{"dataset": "acted Russian speech (Dusha)", "train_examples": 26041, "arch": "jasper", "kernel_size": 5, "residual_init": "none", "beta2": 0.999, "beta1": 0.95, "shampoo_beta": 0.95, "eps": 1e-08, "precondition_frequency": 16, "weight_decay": 0.2, "adamw_weight_decay_other_params": 0.05}
Rows from block 8, named by matrix and row number. Rows with one number belong to one channel. Each number is 50 + 10 x the weight over its row's rms, rounded and kept within 0 to 99. All counts start at 0. After the name is the row's rms in percent of the matrix's.
# convs0: first width-5 conv (model.blocks.8.convs.0.weight, 432x432x5), inputs 330-344, a 5 kernel for each
# convs1: second width-5 conv (model.blocks.8.convs.1.weight, 432x432x5, transposed), outputs 330-344, a 5 kernel for each
convs0.3 106:64 49 75 51 34 67 38 55 46 38 36 67 48 58 41 37 53 46 32 48 41 44 62 47 58 50 66 51 44 41 63 44 36 53 53 52 50 37 67 53 31 35 22 61 65 26 57 63 60 74 46 44 40 49 53 36 59 40 56 57 46 63 54 31 61 47 41 40 50 58 59 44 76 50 59
convs1.3 101:57 51 27 31 47 50 38 45 56 59 44 58 36 48 55 48 30 54 43 34 47 59 54 49 41 56 40 64 41 56 52 58 47 48 65 35 70 72 55 53 64 43 32 76 42 28 58 69 49 48 56 49 50 48 53 44 53 48 28 56 57 44 33 49 49 52 50 51 54 55 39 63 60 46 44
convs0.4 090:45 59 39 50 42 51 44 47 45 33 51 34 38 50 47 47 39 49 56 33 46 43 50 47 49 61 38 65 42 43 54 42 37 26 45 56 39 41 44 71 55 61 60 36 55 58 45 56 42 40 52 63 54 41 47 75 36 50 46 57 57 41 34 28 53 58 47 45 37 66 39 35 64 54 41
convs1.4 092:47 45 49 55 55 38 48 59 55 56 33 53 59 55 64 51 73 45 35 62 59 48 55 44 47 32 43 32 58 63 44 52 49 52 80 62 45 61 57 51 39 63 57 43 44 39 55 59 70 43 56 49 51 45 58 41 47 47 57 40 55 56 36 66 45 48 45 47 54 51 36 44 54 45 51
convs0.5 087:46 60 46 42 37 46 42 50 44 47 69 61 47 29 49 48 50 50 70 48 44 48 43 39 57 28 57 51 60 47 44 51 37 49 53 31 71 47 41 46 69 31 33 34 59 64 44 47 59 57 53 45 48 55 38 44 45 49 43 51 45 60 56 50 36 58 47 61 45 57 53 54 30 53 43
convs1.5 089:44 49 50 50 31 46 60 35 72 27 54 37 42 67 36 50 44 65 40 51 52 61 42 60 64 76 57 58 35 40 40 28 57 55 49 56 49 63 24 35 23 57 46 42 42 76 41 43 60 51 46 40 53 46 55 51 53 48 55 50 55 53 48 57 43 45 40 62 56 42 48 45 52 71 62
convs0.6 087:42 49 39 45 75 55 47 37 57 44 39 41 64 66 43 54 71 60 49 48 38 62 51 59 55 48 52 49 40 45 58 59 41 60 60 50 48 50 45 57 28 42 61 47 33 50 46 56 57 57 24 56 43 60 52 44 50 40 59 44 57 56 39 50 50 53 45 47 56 46 54 28 69 45 52
convs1.6 082:46 47 36 64 54 29 55 33 59 57 28 60 60 61 64 37 62 73 63 43 36 53 45 42 64 61 52 41 59 46 30 49 52 62 72 26 51 47 52 70 40 50 44 40 33 37 29 66 44 42 47 56 52 47 50 50 49 46 57 64 59 38 46 62 49 46 52 48 48 52 41 45 48 54 48
convs0.7 121:45 40 45 33 50 54 68 47 35 51 36 53 64 50 52 42 58 49 57 25 39 34 44 32 64 46 46 46 56 61 58 61 43 67 51 38 50 61 47 55 43 51 44 42 51 52 58 61 56 40 52 43 58 52 44 45 59 54 51 49 54 57 63 54 47 46 56 34 48 55 52 57 63 44 65
convs1.7 116:46 37 39 49 69 62 50 54 29 34 67 36 48 52 57 62 45 82 57 50 49 43 47 57 50 53 45 38 64 59 50 59 49 51 62 33 55 43 48 55 49 50 62 27 73 57 41 44 42 69 55 37 67 54 56 61 49 49 50 34 50 49 46 35 46 56 45 54 47 51 56 58 64 49 48
convs0.8 122:59 59 58 49 47 54 61 45 54 38 38 63 54 54 63 45 53 71 52 45 79 72 51 45 52 50 72 41 27 54 43 61 50 42 65 52 60 55 67 47 90 36 55 43 35 48 47 80 50 44 38 61 46 58 39 41 57 46 49 50 62 57 49 49 56 46 53 44 59 56 44 36 41 62 38
convs1.8 115:46 54 53 41 48 41 48 26 30 70 67 46 44 55 40 62 45 55 61 35 46 56 47 56 42 39 71 60 47 41 51 51 58 43 42 75 49 49 47 44 61 28 47 60 44 50 52 52 53 66 40 54 51 55 46 37 56 53 43 52 39 75 48 50 41 52 52 50 48 48 50 39 47 31 39
convs0.9 106:20 32 59 45 63 37 65 26 45 35 45 30 53 71 57 48 72 30 42 53 48 33 46 32 52 69 58 42 28 48 60 28 26 45 46 60 40 33 45 45 56 43 60 16 55 44 57 61 64 64 53 53 42 39 43 57 42 36 40 57 48 39 69 68 41 47 48 51 35 50 48 45 34 45 36
convs1.9 102:55 43 67 44 55 53 66 58 52 47 49 48 51 43 48 61 25 44 42 37 73 40 41 47 62 63 58 55 68 58 59 57 34 42 68 31 50 59 57 42 64 58 56 45 53 53 46 66 43 55 59 49 55 47 44 69 57 48 29 53 58 46 34 47 45 57 54 51 48 51 51 37 63 56 50
convs0.10 114:38 38 46 36 62 63 54 53 71 47 56 36 52 58 40 39 32 39 61 65 51 42 64 57 41 65 49 39 52 36 47 49 52 48 48 53 56 54 36 54 61 51 48 51 35 49 57 46 58 60 51 56 38 61 48 65 46 49 34 41 49 57 60 61 57 52 69 54 48 44 32 49 44 63 43
convs1.10 108:39 65 48 41 51 50 32 38 67 40 63 57 69 58 53 47 58 32 57 71 52 51 44 30 43 37 34 50 41 32 47 62 52 70 42 42 48 64 37 45 47 50 41 45 41 60 45 63 78 46 36 54 56 38 51 41 50 50 59 42 39 58 52 55 42 47 46 53 47 56 55 37 48 42 58
convs0.11 113:50 46 50 46 59 51 63 56 34 33 41 50 51 66 58 35 60 46 48 53 54 49 58 45 37 47 46 57 40 46 57 35 63 69 60 44 36 39 42 48 41 35 75 49 60 57 46 34 55 36 71 45 60 39 47 63 41 35 57 76 40 44 53 64 55 45 49 54 45 53 54 57 53 54 36
convs1.11 108:47 85 49 31 67 45 72 46 29 40 59 56 63 38 35 50 69 57 37 48 46 52 42 54 61 46 53 38 47 45 41 54 41 37 42 49 48 40 47 54 56 78 38 46 54 49 52 52 50 60 44 61 51 47 51 41 39 43 59 60 62 46 56 60 47 54 47 46 52 57 47 49 63 54 59
convs0.12 095:43 42 51 63 50 51 47 55 22 63 50 59 79 51 65 25 58 42 50 41 57 48 63 52 60 47 65 41 57 50 44 66 58 39 44 21 45 61 64 31 59 55 62 61 61 50 60 55 42 55 51 47 46 53 42 52 62 52 43 37 58 60 46 45 53 45 61 37 48 41 42 40 43 38 53
convs1.12 100:61 37 72 50 30 35 55 47 57 63 63 42 29 52 53 51 51 31 55 44 45 47 48 43 51 61 41 65 41 40 70 62 41 75 41 71 46 49 55 44 56 62 58 35 65 41 73 54 54 63 40 38 44 55 53 47 45 46 70 45 59 54 72 57 45 46 41 52 52 48 40 48 42 46 50
convs0.13 104:61 47 47 39 53 43 42 66 47 58 65 53 36 70 44 52 52 45 51 56 40 51 42 54 41 50 39 40 70 49 71 43 50 52 50 63 42 63 42 49 50 45 48 69 42 46 49 38 50 59 43 55 70 51 41 62 52 40 37 62 53 38 58 60 63 57 34 67 46 59 60 52 53 46 51
convs1.13 100:51 63 51 55 55 49 44 59 73 37 52 44 80 39 44 43 49 65 44 41 50 50 63 41 44 46 53 47 41 49 34 44 63 41 49 49 39 30 50 56 54 57 48 46 24 42 60 51 52 56 42 55 39 43 48 45 44 52 42 33 48 51 48 50 53 42 59 49 49 51 51 43 60 64 53
convs0.14 090:55 58 59 56 60 68 62 51 46 61 56 35 47 58 54 49 62 37 43 74 55 51 68 61 38 54 47 55 54 41 34 62 36 49 55 49 63 56 69 48 59 50 61 54 58 46 37 35 55 48 46 48 49 54 44 53 52 35 74 44 56 60 43 52 47 50 44 47 54 40 43 50 48 57 38
convs1.14 095:35 45 51 82 51 55 42 51 70 20 46 39 55 35 34 34 47 41 64 52 41 69 61 61 50 58 55 63 49 42 66 45 59 31 62 44 57 40 48 51 56 54 42 59 43 65 48 30 43 35 51 52 49 45 49 58 53 51 60 58 48 64 59 55 46 48 52 56 47 48 73 51 44 54 52
convs0.15 094:45 33 55 53 57 60 61 43 57 54 30 35 52 67 56 51 42 38 49 55 44 65 50 31 42 51 33 50 46 30 46 55 34 47 55 43 44 49 32 48 48 49 43 37 62 29 31 60 34 43 48 57 35 44 70 51 45 49 23 58 61 27 48 51 57 48 52 31 60 49 56 50 49 45 50
convs1.15 097:38 51 33 74 56 39 52 74 32 45 47 52 54 51 62 40 45 55 35 44 39 49 54 53 61 50 73 68 30 59 25 49 49 50 52 42 58 38 43 65 52 56 41 42 64 66 59 44 49 49 49 52 56 65 43 49 58 31 47 54 57 62 45 61 51 48 64 49 54 53 54 47 57 59 64
convs0.16 088:76 67 76 26 44 70 38 50 50 18 62 35 45 56 45 29 62 53 44 53 53 41 45 58 59 48 48 52 43 54 51 63 53 39 51 48 46 38 62 55 34 42 55 44 25 39 46 44 68 75 54 46 42 37 38 62 57 51 45 74 60 49 59 58 60 65 48 66 55 48 59 56 47 51 61
convs1.16 094:51 44 41 35 52 56 53 39 30 56 48 46 68 51 34 43 48 63 59 64 48 53 52 59 54 53 59 44 32 51 44 42 51 56 51 49 44 56 49 59 51 69 43 58 49 48 55 39 52 60 47 63 45 52 53 45 39 59 55 54 45 53 49 53 50 51 52 48 55 48 55 55 40 56 43
convs0.17 089:55 65 53 57 55 58 36 58 43 58 46 54 48 42 44 51 45 78 35 48 54 56 41 60 40 63 46 24 55 58 50 63 57 44 42 52 39 40 49 55 75 38 42 61 38 61 53 27 56 48 50 45 47 32 62 71 40 45 56 47 48 41 66 51 32 56 43 58 35 64 59 40 55 67 45
convs1.17 093:29 41 61 40 30 46 63 80 34 76 48 55 47 58 61 47 34 73 68 30 43 53 55 51 64 60 44 40 67 56 35 44 20 74 44 21 56 47 48 38 12 63 51 44 42 50 61 57 51 39 50 56 47 44 56 60 53 54 61 46 71 40 49 60 51 46 48 46 46 45 60 53 52 28 46
convs0.18 118:53 47 56 37 48 44 48 52 46 37 52 49 70 25 46 47 53 42 47 49 49 43 56 48 44 58 63 57 47 60 32 88 42 34 47 40 58 48 69 47 53 42 48 53 51 51 41 38 70 43 44 54 54 58 49 41 46 36 73 45 45 41 57 44 35 49 65 45 48 37 30 54 25 64 31
convs1.18 107:44 57 55 56 55 23 52 44 44 51 29 42 56 30 65 56 70 56 49 51 41 56 45 62 50 58 54 34 75 44 36 51 56 46 44 35 40 52 46 59 64 56 68 58 62 51 52 41 46 52 53 38 53 57 39 41 42 56 50 42 55 42 63 42 52 54 51 52 43 54 48 38 44 56 57
convs0.19 102:58 31 39 72 52 49 54 61 32 46 38 62 38 61 49 45 36 46 53 53 46 55 47 47 55 39 55 31 57 49 63 56 72 54 64 48 49 33 55 55 50 68 50 62 55 43 42 41 44 41 47 58 63 46 42 58 53 48 58 46 64 47 59 38 53 71 46 61 50 42 54 42 54 58 40
convs1.19 102:35 49 43 56 40 47 51 34 37 42 48 46 45 43 52 40 43 64 40 37 50 37 62 37 55 50 53 57 53 33 70 47 57 62 16 55 48 75 53 79 51 57 56 60 54 67 45 44 57 35 49 52 50 36 44 39 43 54 59 69 66 60 36 65 46 42 52 35 56 39 54 55 57 52 64
convs0.20 093:48 77 48 40 49 43 50 68 44 43 71 55 57 54 24 78 21 57 52 45 50 31 46 41 49 47 60 34 54 45 64 40 46 69 48 46 46 57 55 66 70 33 60 50 73 59 65 41 38 35 61 51 50 61 43 44 59 60 44 50 53 52 41 36 68 41 38 63 58 77 34 55 41 55 40
convs1.20 091:58 57 44 55 73 43 57 43 54 43 69 50 31 73 51 58 35 37 66 50 48 58 49 49 47 57 41 64 52 55 49 47 47 46 25 52 72 43 28 68 65 52 25 62 36 34 37 52 58 64 51 53 52 47 48 42 43 56 37 57 54 46 40 50 40 52 46 56 60 55 56 48 45 47 56
convs0.21 091:54 33 48 59 57 51 30 56 50 35 42 53 40 69 42 45 41 57 37 56 44 44 46 58 48 63 41 48 86 38 67 60 40 45 40 57 49 47 60 49 45 49 42 52 64 64 36 65 30 63 52 41 54 65 44 45 47 56 41 43 47 46 46 58 44 51 56 42 47 50 70 44 63 63 69
convs1.21 095:48 58 45 67 36 58 58 55 84 59 44 59 53 40 58 49 63 46 52 55 39 49 45 48 41 51 77 44 47 72 41 58 35 38 50 68 43 68 65 45 57 37 76 42 31 54 37 63 48 70 52 47 51 41 52 46 44 67 51 63 56 54 50 53 41 51 52 51 53 43 48 44 65 46 49
convs0.22 092:37 43 38 45 46 40 28 50 49 57 37 35 59 66 54 57 41 69 51 60 58 56 56 34 47 53 71 29 47 46 65 54 54 63 65 67 40 39 56 43 60 50 69 54 42 47 64 50 38 42 57 57 45 39 55 66 65 48 40 53 60 57 44 49 50 39 69 40 40 58 49 48 60 54 62
convs1.22 097:45 38 55 53 49 56 45 35 52 61 55 59 53 39 54 59 36 47 69 55 50 56 37 42 42 36 64 45 46 47 65 44 17 45 32 51 64 40 38 58 61 54 28 42 49 16 44 48 57 58 40 52 52 48 48 45 53 56 51 49 64 56 37 48 31 53 48 63 52 55 39 66 40 61 51
convs0.23 091:62 33 22 40 60 41 51 42 61 19 36 67 48 55 64 73 38 54 60 42 46 41 45 52 68 38 46 54 35 57 60 37 39 47 70 23 43 53 53 75 45 35 49 44 68 58 37 58 53 65 51 43 62 38 65 43 50 47 47 55 51 41 41 41 46 53 36 50 56 47 34 43 30 56 51
convs1.23 094:59 53 44 59 32 52 57 49 55 37 75 45 47 61 44 50 45 34 36 55 54 66 43 47 55 50 35 27 46 40 51 47 64 55 30 17 49 59 45 23 68 54 50 68 44 47 41 60 34 75 57 45 48 50 45 56 46 48 67 38 48 49 54 36 39 47 47 55 47 51 56 45 62 43 45
convs0.24 115:35 59 60 32 53 44 42 50 71 56 40 60 27 56 44 58 46 58 31 44 31 58 66 44 42 44 61 53 57 62 57 57 72 22 41 65 55 42 51 66 45 73 40 51 32 34 44 29 39 60 54 49 45 41 59 46 44 46 74 49 65 64 61 44 54 53 46 50 51 40 57 54 32 60 56
convs1.24 115:46 62 49 42 50 65 43 57 56 37 50 52 53 37 59 59 63 42 67 61 53 37 69 44 40 57 68 31 47 54 50 37 44 64 44 41 73 46 39 46 77 49 42 70 50 44 55 43 49 57 48 54 47 46 53 67 51 44 42 57 40 60 47 57 59 52 59 51 51 32 48 43 39 47 52
convs0.25 090:54 55 36 57 50 37 54 59 51 36 44 32 45 47 56 38 57 73 40 57 65 49 45 41 43 64 64 57 41 64 55 28 57 53 39 51 58 63 46 62 51 39 51 51 50 29 49 49 47 77 48 50 51 44 58 34 76 52 46 31 52 63 50 46 56 50 54 48 45 50 49 35 37 52 64
convs1.25 097:48 48 42 44 44 56 39 50 71 35 58 49 53 38 47 27 50 37 35 51 54 45 42 51 53 55 53 33 80 47 41 20 18 50 73 53 35 51 67 56 40 54 43 60 45 67 54 49 42 35 50 56 54 48 52 41 55 53 54 51 47 57 45 36 55 53 55 47 52 53 64 48 49 46 45
convs0.26 099:49 55 58 50 39 45 46 61 44 33 54 50 71 50 56 45 59 54 34 58 65 48 45 60 55 58 56 40 75 49 41 30 53 45 48 55 48 43 24 74 71 70 42 45 48 32 36 34 65 48 53 50 48 44 45 59 36 59 55 50 50 58 59 55 44 45 46 50 58 50 53 67 15 44 64
convs1.26 097:41 36 32 61 62 45 38 44 45 47 50 44 59 50 50 53 38 57 53 55 46 61 41 39 51 59 64 44 41 54 62 57 56 67 55 49 48 46 49 40 36 58 44 65 60 35 30 62 41 45 46 52 54 57 46 54 59 55 40 44 54 44 51 53 48 52 56 53 49 49 51 51 45 47 44
convs0.27 140:50 45 57 69 39 55 61 42 54 48 75 37 43 49 61 48 68 57 79 40 46 44 36 62 41 54 42 40 48 58 61 47 56 59 41 60 66 37 49 51 34 64 68 64 43 55 47 37 42 62 46 54 51 46 53 56 49 49 42 55 42 48 36 60 42 47 55 50 62 37 53 65 46 31 55
convs1.27 145:50 54 37 42 55 72 51 57 34 54 43 45 58 29 44 60 76 42 43 48 52 44 62 56 50 46 42 40 63 46 31 44 57 55 50 70 50 73 43 44 44 53 36 46 56 62 44 57 56 38 47 58 41 47 66 55 36 42 27 61 53 49 43 65 52 45 44 48 43 63 46 49 55 56 43
convs0.28 098:41 83 85 50 41 77 56 32 47 62 42 56 69 44 40 44 45 50 44 52 40 51 43 48 50 43 40 49 43 62 63 54 38 51 50 60 51 33 42 32 74 51 54 41 52 54 45 45 38 52 34 54 50 60 45 55 47 57 58 37 52 50 33 44 70 50 60 45 48 44 31 49 59 64 36
convs1.28 107:40 31 72 37 64 68 58 59 58 56 63 27 35 33 55 58 61 24 49 56 41 54 58 56 45 58 50 46 30 59 65 48 48 46 34 48 28 56 61 43 51 49 46 59 50 39 54 53 46 56 51 54 49 45 57 46 64 45 50 58 46 58 36 56 56 52 52 53 45 50 42 43 48 55 46
convs0.29 093:37 54 44 52 66 54 54 62 52 50 36 48 70 66 48 56 53 66 56 45 52 71 64 52 41 49 49 53 41 62 32 42 61 48 63 60 77 50 51 54 46 51 54 32 55 65 66 53 44 53 54 30 32 47 55 55 50 57 42 70 52 46 45 51 64 53 53 44 51 38 42 55 51 44 48
convs1.29 094:40 71 68 44 46 60 69 85 35 42 36 50 46 55 42 41 56 55 21 50 54 48 52 65 56 51 45 52 62 60 53 42 54 39 50 46 56 64 52 38 52 51 33 53 44 77 55 47 39 46 46 47 57 64 43 54 47 54 55 38 47 46 45 46 44 53 45 45 50 50 45 49 56 39 54
convs0.30 127:51 66 47 35 47 66 48 64 54 59 33 44 39 53 53 56 62 23 48 46 51 42 41 35 51 40 33 57 43 37 65 33 53 50 36 60 39 67 57 37 47 63 61 32 67 56 50 37 52 42 49 58 54 50 48 61 60 51 44 41 67 42 65 43 45 56 43 47 57 44 68 56 48 63 22
convs1.30 120:53 63 45 56 53 45 40 57 39 45 44 40 54 43 52 54 42 48 40 66 37 48 56 57 47 42 50 54 45 55 53 68 46 35 59 46 48 71 55 45 69 43 40 36 41 69 46 70 53 21 57 61 47 49 46 52 54 38 58 58 36 35 51 56 45 53 44 48 49 54 59 56 52 57 43
convs0.31 084:46 55 51 70 42 42 56 58 52 50 50 49 60 33 77 34 60 55 41 38 38 45 37 49 56 71 41 59 55 45 50 47 50 49 47 53 59 48 61 30 36 34 26 44 45 52 46 54 70 64 52 56 52 59 37 54 54 44 40 46 51 39 52 53 27 41 55 37 47 50 55 49 54 42 68
convs1.31 093:56 54 39 43 48 34 73 68 41 56 45 52 53 24 55 54 41 34 58 64 49 51 47 63 42 45 47 52 40 44 43 67 56 64 52 59 44 56 49 34 42 60 76 36 44 60 63 59 36 30 38 42 52 55 49 47 67 53 57 43 50 62 61 44 69 59 55 50 55 50 48 54 49 50 42
convs0.32 090:50 51 37 54 46 75 52 44 43 54 47 39 44 51 44 46 24 65 80 53 55 51 54 59 48 64 45 51 30 54 47 51 42 58 56 61 82 36 55 43 60 58 48 62 61 39 61 71 60 34 53 59 53 45 38 33 50 56 35 26 68 31 58 52 49 43 52 43 54 41 54 61 45 58 46
convs1.32 094:60 62 32 59 48 21 31 64 62 85 47 38 68 49 47 41 44 56 64 53 55 42 50 46 44 46 62 54 49 47 51 31 42 41 66 52 40 59 51 49 53 42 40 42 54 32 56 74 50 49 59 50 50 40 41 34 55 43 54 51 45 32 60 59 40 51 46 55 51 48 49 44 54 57 55
convs0.33 089:52 38 47 52 43 49 63 57 50 41 46 49 56 50 59 34 47 60 49 62 33 31 51 43 59 47 61 54 40 32 36 52 64 30 50 54 49 41 58 48 47 42 56 32 59 59 59 49 27 53 51 42 55 43 34 54 51 53 49 45 60 56 51 52 65 49 51 43 46 52 37 47 40 73 57
convs1.33 092:69 48 52 62 64 71 49 78 51 33 60 52 32 52 46 66 68 19 42 48 46 47 55 72 52 61 48 61 53 28 50 64 36 62 37 52 59 43 46 52 63 63 76 43 47 54 63 51 38 55 47 44 56 48 45 51 53 40 38 49 50 52 55 40 50 50 43 53 49 56 53 48 57 64 41
convs0.34 094:30 48 83 70 44 51 51 57 62 39 47 42 56 38 44 44 27 46 48 43 42 44 39 46 48 59 37 60 72 45 37 36 56 46 25 37 47 54 52 53 45 43 68 56 46 48 31 47 72 61 39 52 53 66 54 32 41 58 56 44 44 38 37 66 65 53 44 50 37 44 56 25 53 47 47
convs1.34 096:50 62 66 61 48 49 44 82 46 49 32 63 40 49 53 54 38 45 52 60 58 50 52 51 41 51 58 48 65 42 49 55 50 51 63 37 38 52 53 47 70 51 51 51 63 41 43 56 54 55 43 55 52 48 47 45 39 56 51 53 31 53 54 47 53 54 50 45 48 52 53 51 38 55 65
convs0.35 109:62 40 40 50 31 46 63 43 58 63 60 53 48 62 60 44 40 56 60 45 51 37 39 44 42 38 46 34 51 67 40 50 56 50 38 36 44 58 61 47 50 45 62 49 32 55 43 25 71 46 59 47 35 56 36 55 43 51 42 57 56 45 62 37 51 50 53 40 68 52 63 53 26 51 45
convs1.35 106:43 64 50 41 63 50 46 60 48 42 37 54 42 41 58 44 46 53 50 54 51 54 48 34 47 55 38 36 40 53 50 26 49 59 62 60 52 64 50 47 52 52 46 39 58 62 58 61 55 50 59 61 60 43 46 51 59 56 55 38 47 48 35 50 61 47 58 56 44 46 60 46 42 68 33
convs0.36 093:51 59 49 66 35 65 44 35 49 55 46 36 54 52 55 55 50 72 43 59 57 43 42 57 53 50 48 67 39 39 69 56 32 48 47 41 56 71 38 51 49 48 40 46 48 69 36 44 59 53 69 35 42 49 58 39 45 45 68 50 68 53 50 38 40 44 51 37 60 53 53 51 50 66 42
convs1.36 094:55 57 51 69 40 45 40 60 32 49 57 36 60 54 31 47 25 61 34 45 51 52 30 48 56 42 60 43 56 37 64 60 55 39 39 24 60 59 54 43 60 49 37 49 24 55 57 35 88 42 56 43 44 49 51 55 71 49 49 47 29 50 48 43 58 52 47 50 65 48 41 54 48 69 47
convs0.37 088:43 49 47 55 54 63 42 31 41 23 52 52 61 48 30 62 53 45 35 47 61 48 48 39 47 45 30 52 57 51 50 43 41 53 68 40 50 50 53 45 44 59 55 39 49 46 53 73 64 53 49 51 32 55 54 57 43 33 47 53 53 51 58 53 35 53 56 52 48 49 59 40 61 43 60
convs1.37 089:46 47 42 48 50 61 54 37 58 51 28 41 58 61 43 23 61 57 32 75 45 65 52 50 49 50 34 47 59 56 40 51 55 52 42 43 57 38 48 66 64 46 38 32 55 52 59 55 38 42 50 68 50 45 58 49 50 56 56 57 58 56 52 65 37 48 49 60 53 49 54 37 38 60 57
convs0.38 114:62 36 50 54 56 46 43 48 33 60 59 39 45 46 34 39 59 62 71 69 55 53 43 57 60 43 52 54 46 39 44 38 42 61 28 68 48 55 51 27 54 53 41 30 46 42 48 54 40 38 54 49 31 35 52 52 46 49 54 25 53 65 71 48 34 48 56 45 32 39 57 71 39 27 55
convs1.38 114:66 51 49 56 49 56 50 49 49 33 62 43 72 37 54 59 45 66 42 27 55 47 61 41 44 47 40 52 69 44 47 47 65 48 40 53 44 69 37 63 52 64 49 48 37 53 63 38 46 43 42 52 50 39 42 70 45 28 51 48 45 41 44 63 83 44 43 56 48 48 59 31 37 67 29
convs0.39 112:42 59 33 50 61 68 41 34 48 63 51 55 50 64 58 27 68 45 53 64 46 61 51 47 43 52 55 38 43 57 70 81 54 34 52 60 65 49 74 58 64 38 66 60 36 53 40 43 44 51 57 35 59 62 29 46 43 57 52 53 50 49 56 53 53 49 49 49 68 59 37 54 55 57 39
convs1.39 111:42 57 44 53 48 57 62 39 42 21 42 61 32 66 86 40 49 36 65 79 48 55 57 49 53 47 52 48 43 44 31 62 54 40 88 52 60 29 71 42 41 41 44 63 48 57 70 47 61 64 60 46 50 53 41 59 42 35 46 48 46 59 53 68 35 58 53 48 58 52 44 54 57 53 42
convs0.40 086:45 56 39 58 62 56 48 55 54 45 59 53 39 52 37 60 50 74 46 58 48 47 45 63 46 68 32 51 68 58 60 44 68 53 59 44 39 71 42 45 51 63 31 52 30 54 61 49 48 42 39 39 47 49 54 59 57 57 42 54 58 60 36 64 50 65 33 53 52 50 52 58 44 42 44
convs1.40 092:40 19 64 65 59 65 43 37 39 76 64 53 46 59 46 58 43 68 78 52 46 47 51 47 54 39 58 72 32 65 37 58 54 49 34 39 61 48 48 60 47 57 70 53 67 69 25 60 66 34 59 45 49 57 51 67 48 53 36 55 60 58 63 43 50 56 51 48 49 44 46 57 52 59 55
convs0.41 109:62 55 50 60 64 79 50 51 47 48 64 61 47 53 54 69 17 27 52 42 46 32 55 51 71 53 47 40 47 59 61 51 55 40 36 60 42 34 41 48 57 44 42 44 44 54 38 51 49 38 63 58 66 60 43 58 69 62 69 60 57 56 61 39 50 53 45 51 65 56 54 57 53 48 46
convs1.41 110:53 54 48 45 58 54 51 46 80 67 73 53 40 38 46 44 61 66 74 41 45 60 66 54 56 41 38 26 40 44 35 44 28 47 59 40 44 49 51 61 66 42 44 33 45 50 51 59 54 29 51 44 46 59 57 45 68 65 64 42 54 61 48 55 57 50 50 49 44 51 44 64 42 37 50
convs0.42 124:34 58 62 55 45 47 46 56 48 46 47 50 34 29 75 62 40 34 51 53 39 65 57 44 56 28 68 48 46 35 51 51 61 47 49 45 49 56 69 42 66 54 37 62 56 58 47 55 75 53 48 40 35 44 41 46 40 61 51 58 47 45 59 52 65 44 46 51 42 46 35 46 50 54 51
convs1.42 108:49 39 54 62 51 50 50 85 35 30 62 49 29 72 30 55 12 55 36 45 50 45 46 46 42 52 67 51 38 53 65 51 72 52 40 32 52 57 56 63 45 45 62 48 42 37 34 60 53 65 54 46 43 42 47 42 39 43 44 51 54 53 50 55 55 46 49 56 52 50 42 44 50 61 46
convs0.43 103:45 39 55 37 42 23 73 30 48 53 69 60 29 62 41 61 74 44 35 59 54 40 48 46 54 32 39 62 64 55 62 36 62 45 44 58 52 48 58 53 52 40 75 74 55 47 61 31 55 41 52 45 48 50 57 58 57 54 54 42 49 35 46 42 52 58 54 46 47 54 43 59 81 47 56
convs1.43 104:62 40 48 51 57 48 41 20 52 56 55 34 46 59 63 38 51 71 63 41 71 41 45 58 40 40 74 45 59 64 40 49 55 65 47 42 54 47 49 50 45 34 47 63 53 46 49 55 45 54 45 39 51 56 47 65 43 64 47 60 55 43 52 35 65 40 55 52 46 46 49 59 55 30 67
convs0.44 077:57 64 37 68 37 58 50 42 63 55 56 47 37 65 45 51 34 50 52 47 61 45 44 38 57 50 56 55 48 64 44 64 40 56 46 61 59 52 38 23 44 60 33 60 58 43 83 52 30 47 65 32 55 50 53 50 54 45 59 52 50 55 54 32 54 60 57 48 46 37 62 56 31 67 53
convs1.44 084:64 69 33 47 33 33 55 57 57 57 50 47 47 44 51 56 42 36 59 53 45 40 64 51 50 68 54 51 45 38 52 44 42 78 56 43 54 57 45 44 32 57 28 60 37 34 62 54 50 36 48 52 45 47 47 40 55 38 60 57 42 51 44 45 51 48 59 49 43 50 46 40 57 62 40
convs0.45 096:47 43 53 35 55 46 64 51 21 43 65 68 59 64 53 65 46 31 51 84 46 41 47 59 44 24 37 59 44 38 32 51 66 64 62 21 20 41 42 60 36 50 30 53 63 64 62 43 59 43 60 47 49 44 62 38 63 50 55 58 50 59 55 37 57 58 38 37 41 35 64 56 53 53 32
convs1.45 097:61 52 48 70 67 57 47 31 56 46 44 60 62 69 41 56 24 52 67 46 45 38 52 43 64 55 58 60 60 59 55 49 90 42 53 24 57 42 24 38 41 43 41 51 56 52 43 57 60 39 49 43 66 55 50 56 45 39 61 58 48 51 66 57 45 53 52 56 46 37 48 50 54 46 51
convs0.46 094:48 38 47 52 46 54 63 36 39 79 51 53 67 63 43 47 46 51 48 38 30 74 57 56 47 36 34 45 56 51 44 59 40 53 61 56 46 34 55 45 67 41 44 56 55 35 40 46 37 42 37 69 55 54 45 53 59 35 54 45 42 58 54 56 44 43 51 45 44 64 27 61 38 58 52
convs1.46 097:54 41 51 47 60 47 51 41 45 51 50 64 44 33 51 56 29 49 51 37 54 56 61 44 34 67 16 41 49 45 20 38 53 53 50 52 40 33 36 52 68 48 69 60 44 33 43 56 37 42 48 71 59 55 40 59 65 48 59 41 51 50 60 38 44 47 48 54 54 45 39 54 62 50 60
convs0.47 133:80 43 45 61 31 41 50 54 71 65 43 23 58 64 48 56 64 41 42 39 57 57 47 42 50 56 62 25 57 57 44 52 58 45 60 65 38 28 59 48 52 47 44 62 61 75 44 38 48 45 50 50 46 32 56 43 36 44 49 44 55 58 52 58 40 41 67 46 52 53 41 55 57 58 47
convs1.47 124:51 52 42 51 40 50 45 46 64 54 62 57 74 28 34 38 39 70 57 56 56 42 45 69 52 55 43 46 38 49 72 53 60 64 28 43 62 31 39 63 42 51 51 20 55 48 53 43 53 33 51 46 47 52 46 51 36 48 53 48 50 64 50 40 49 50 54 54 61 54 41 47 41 56 56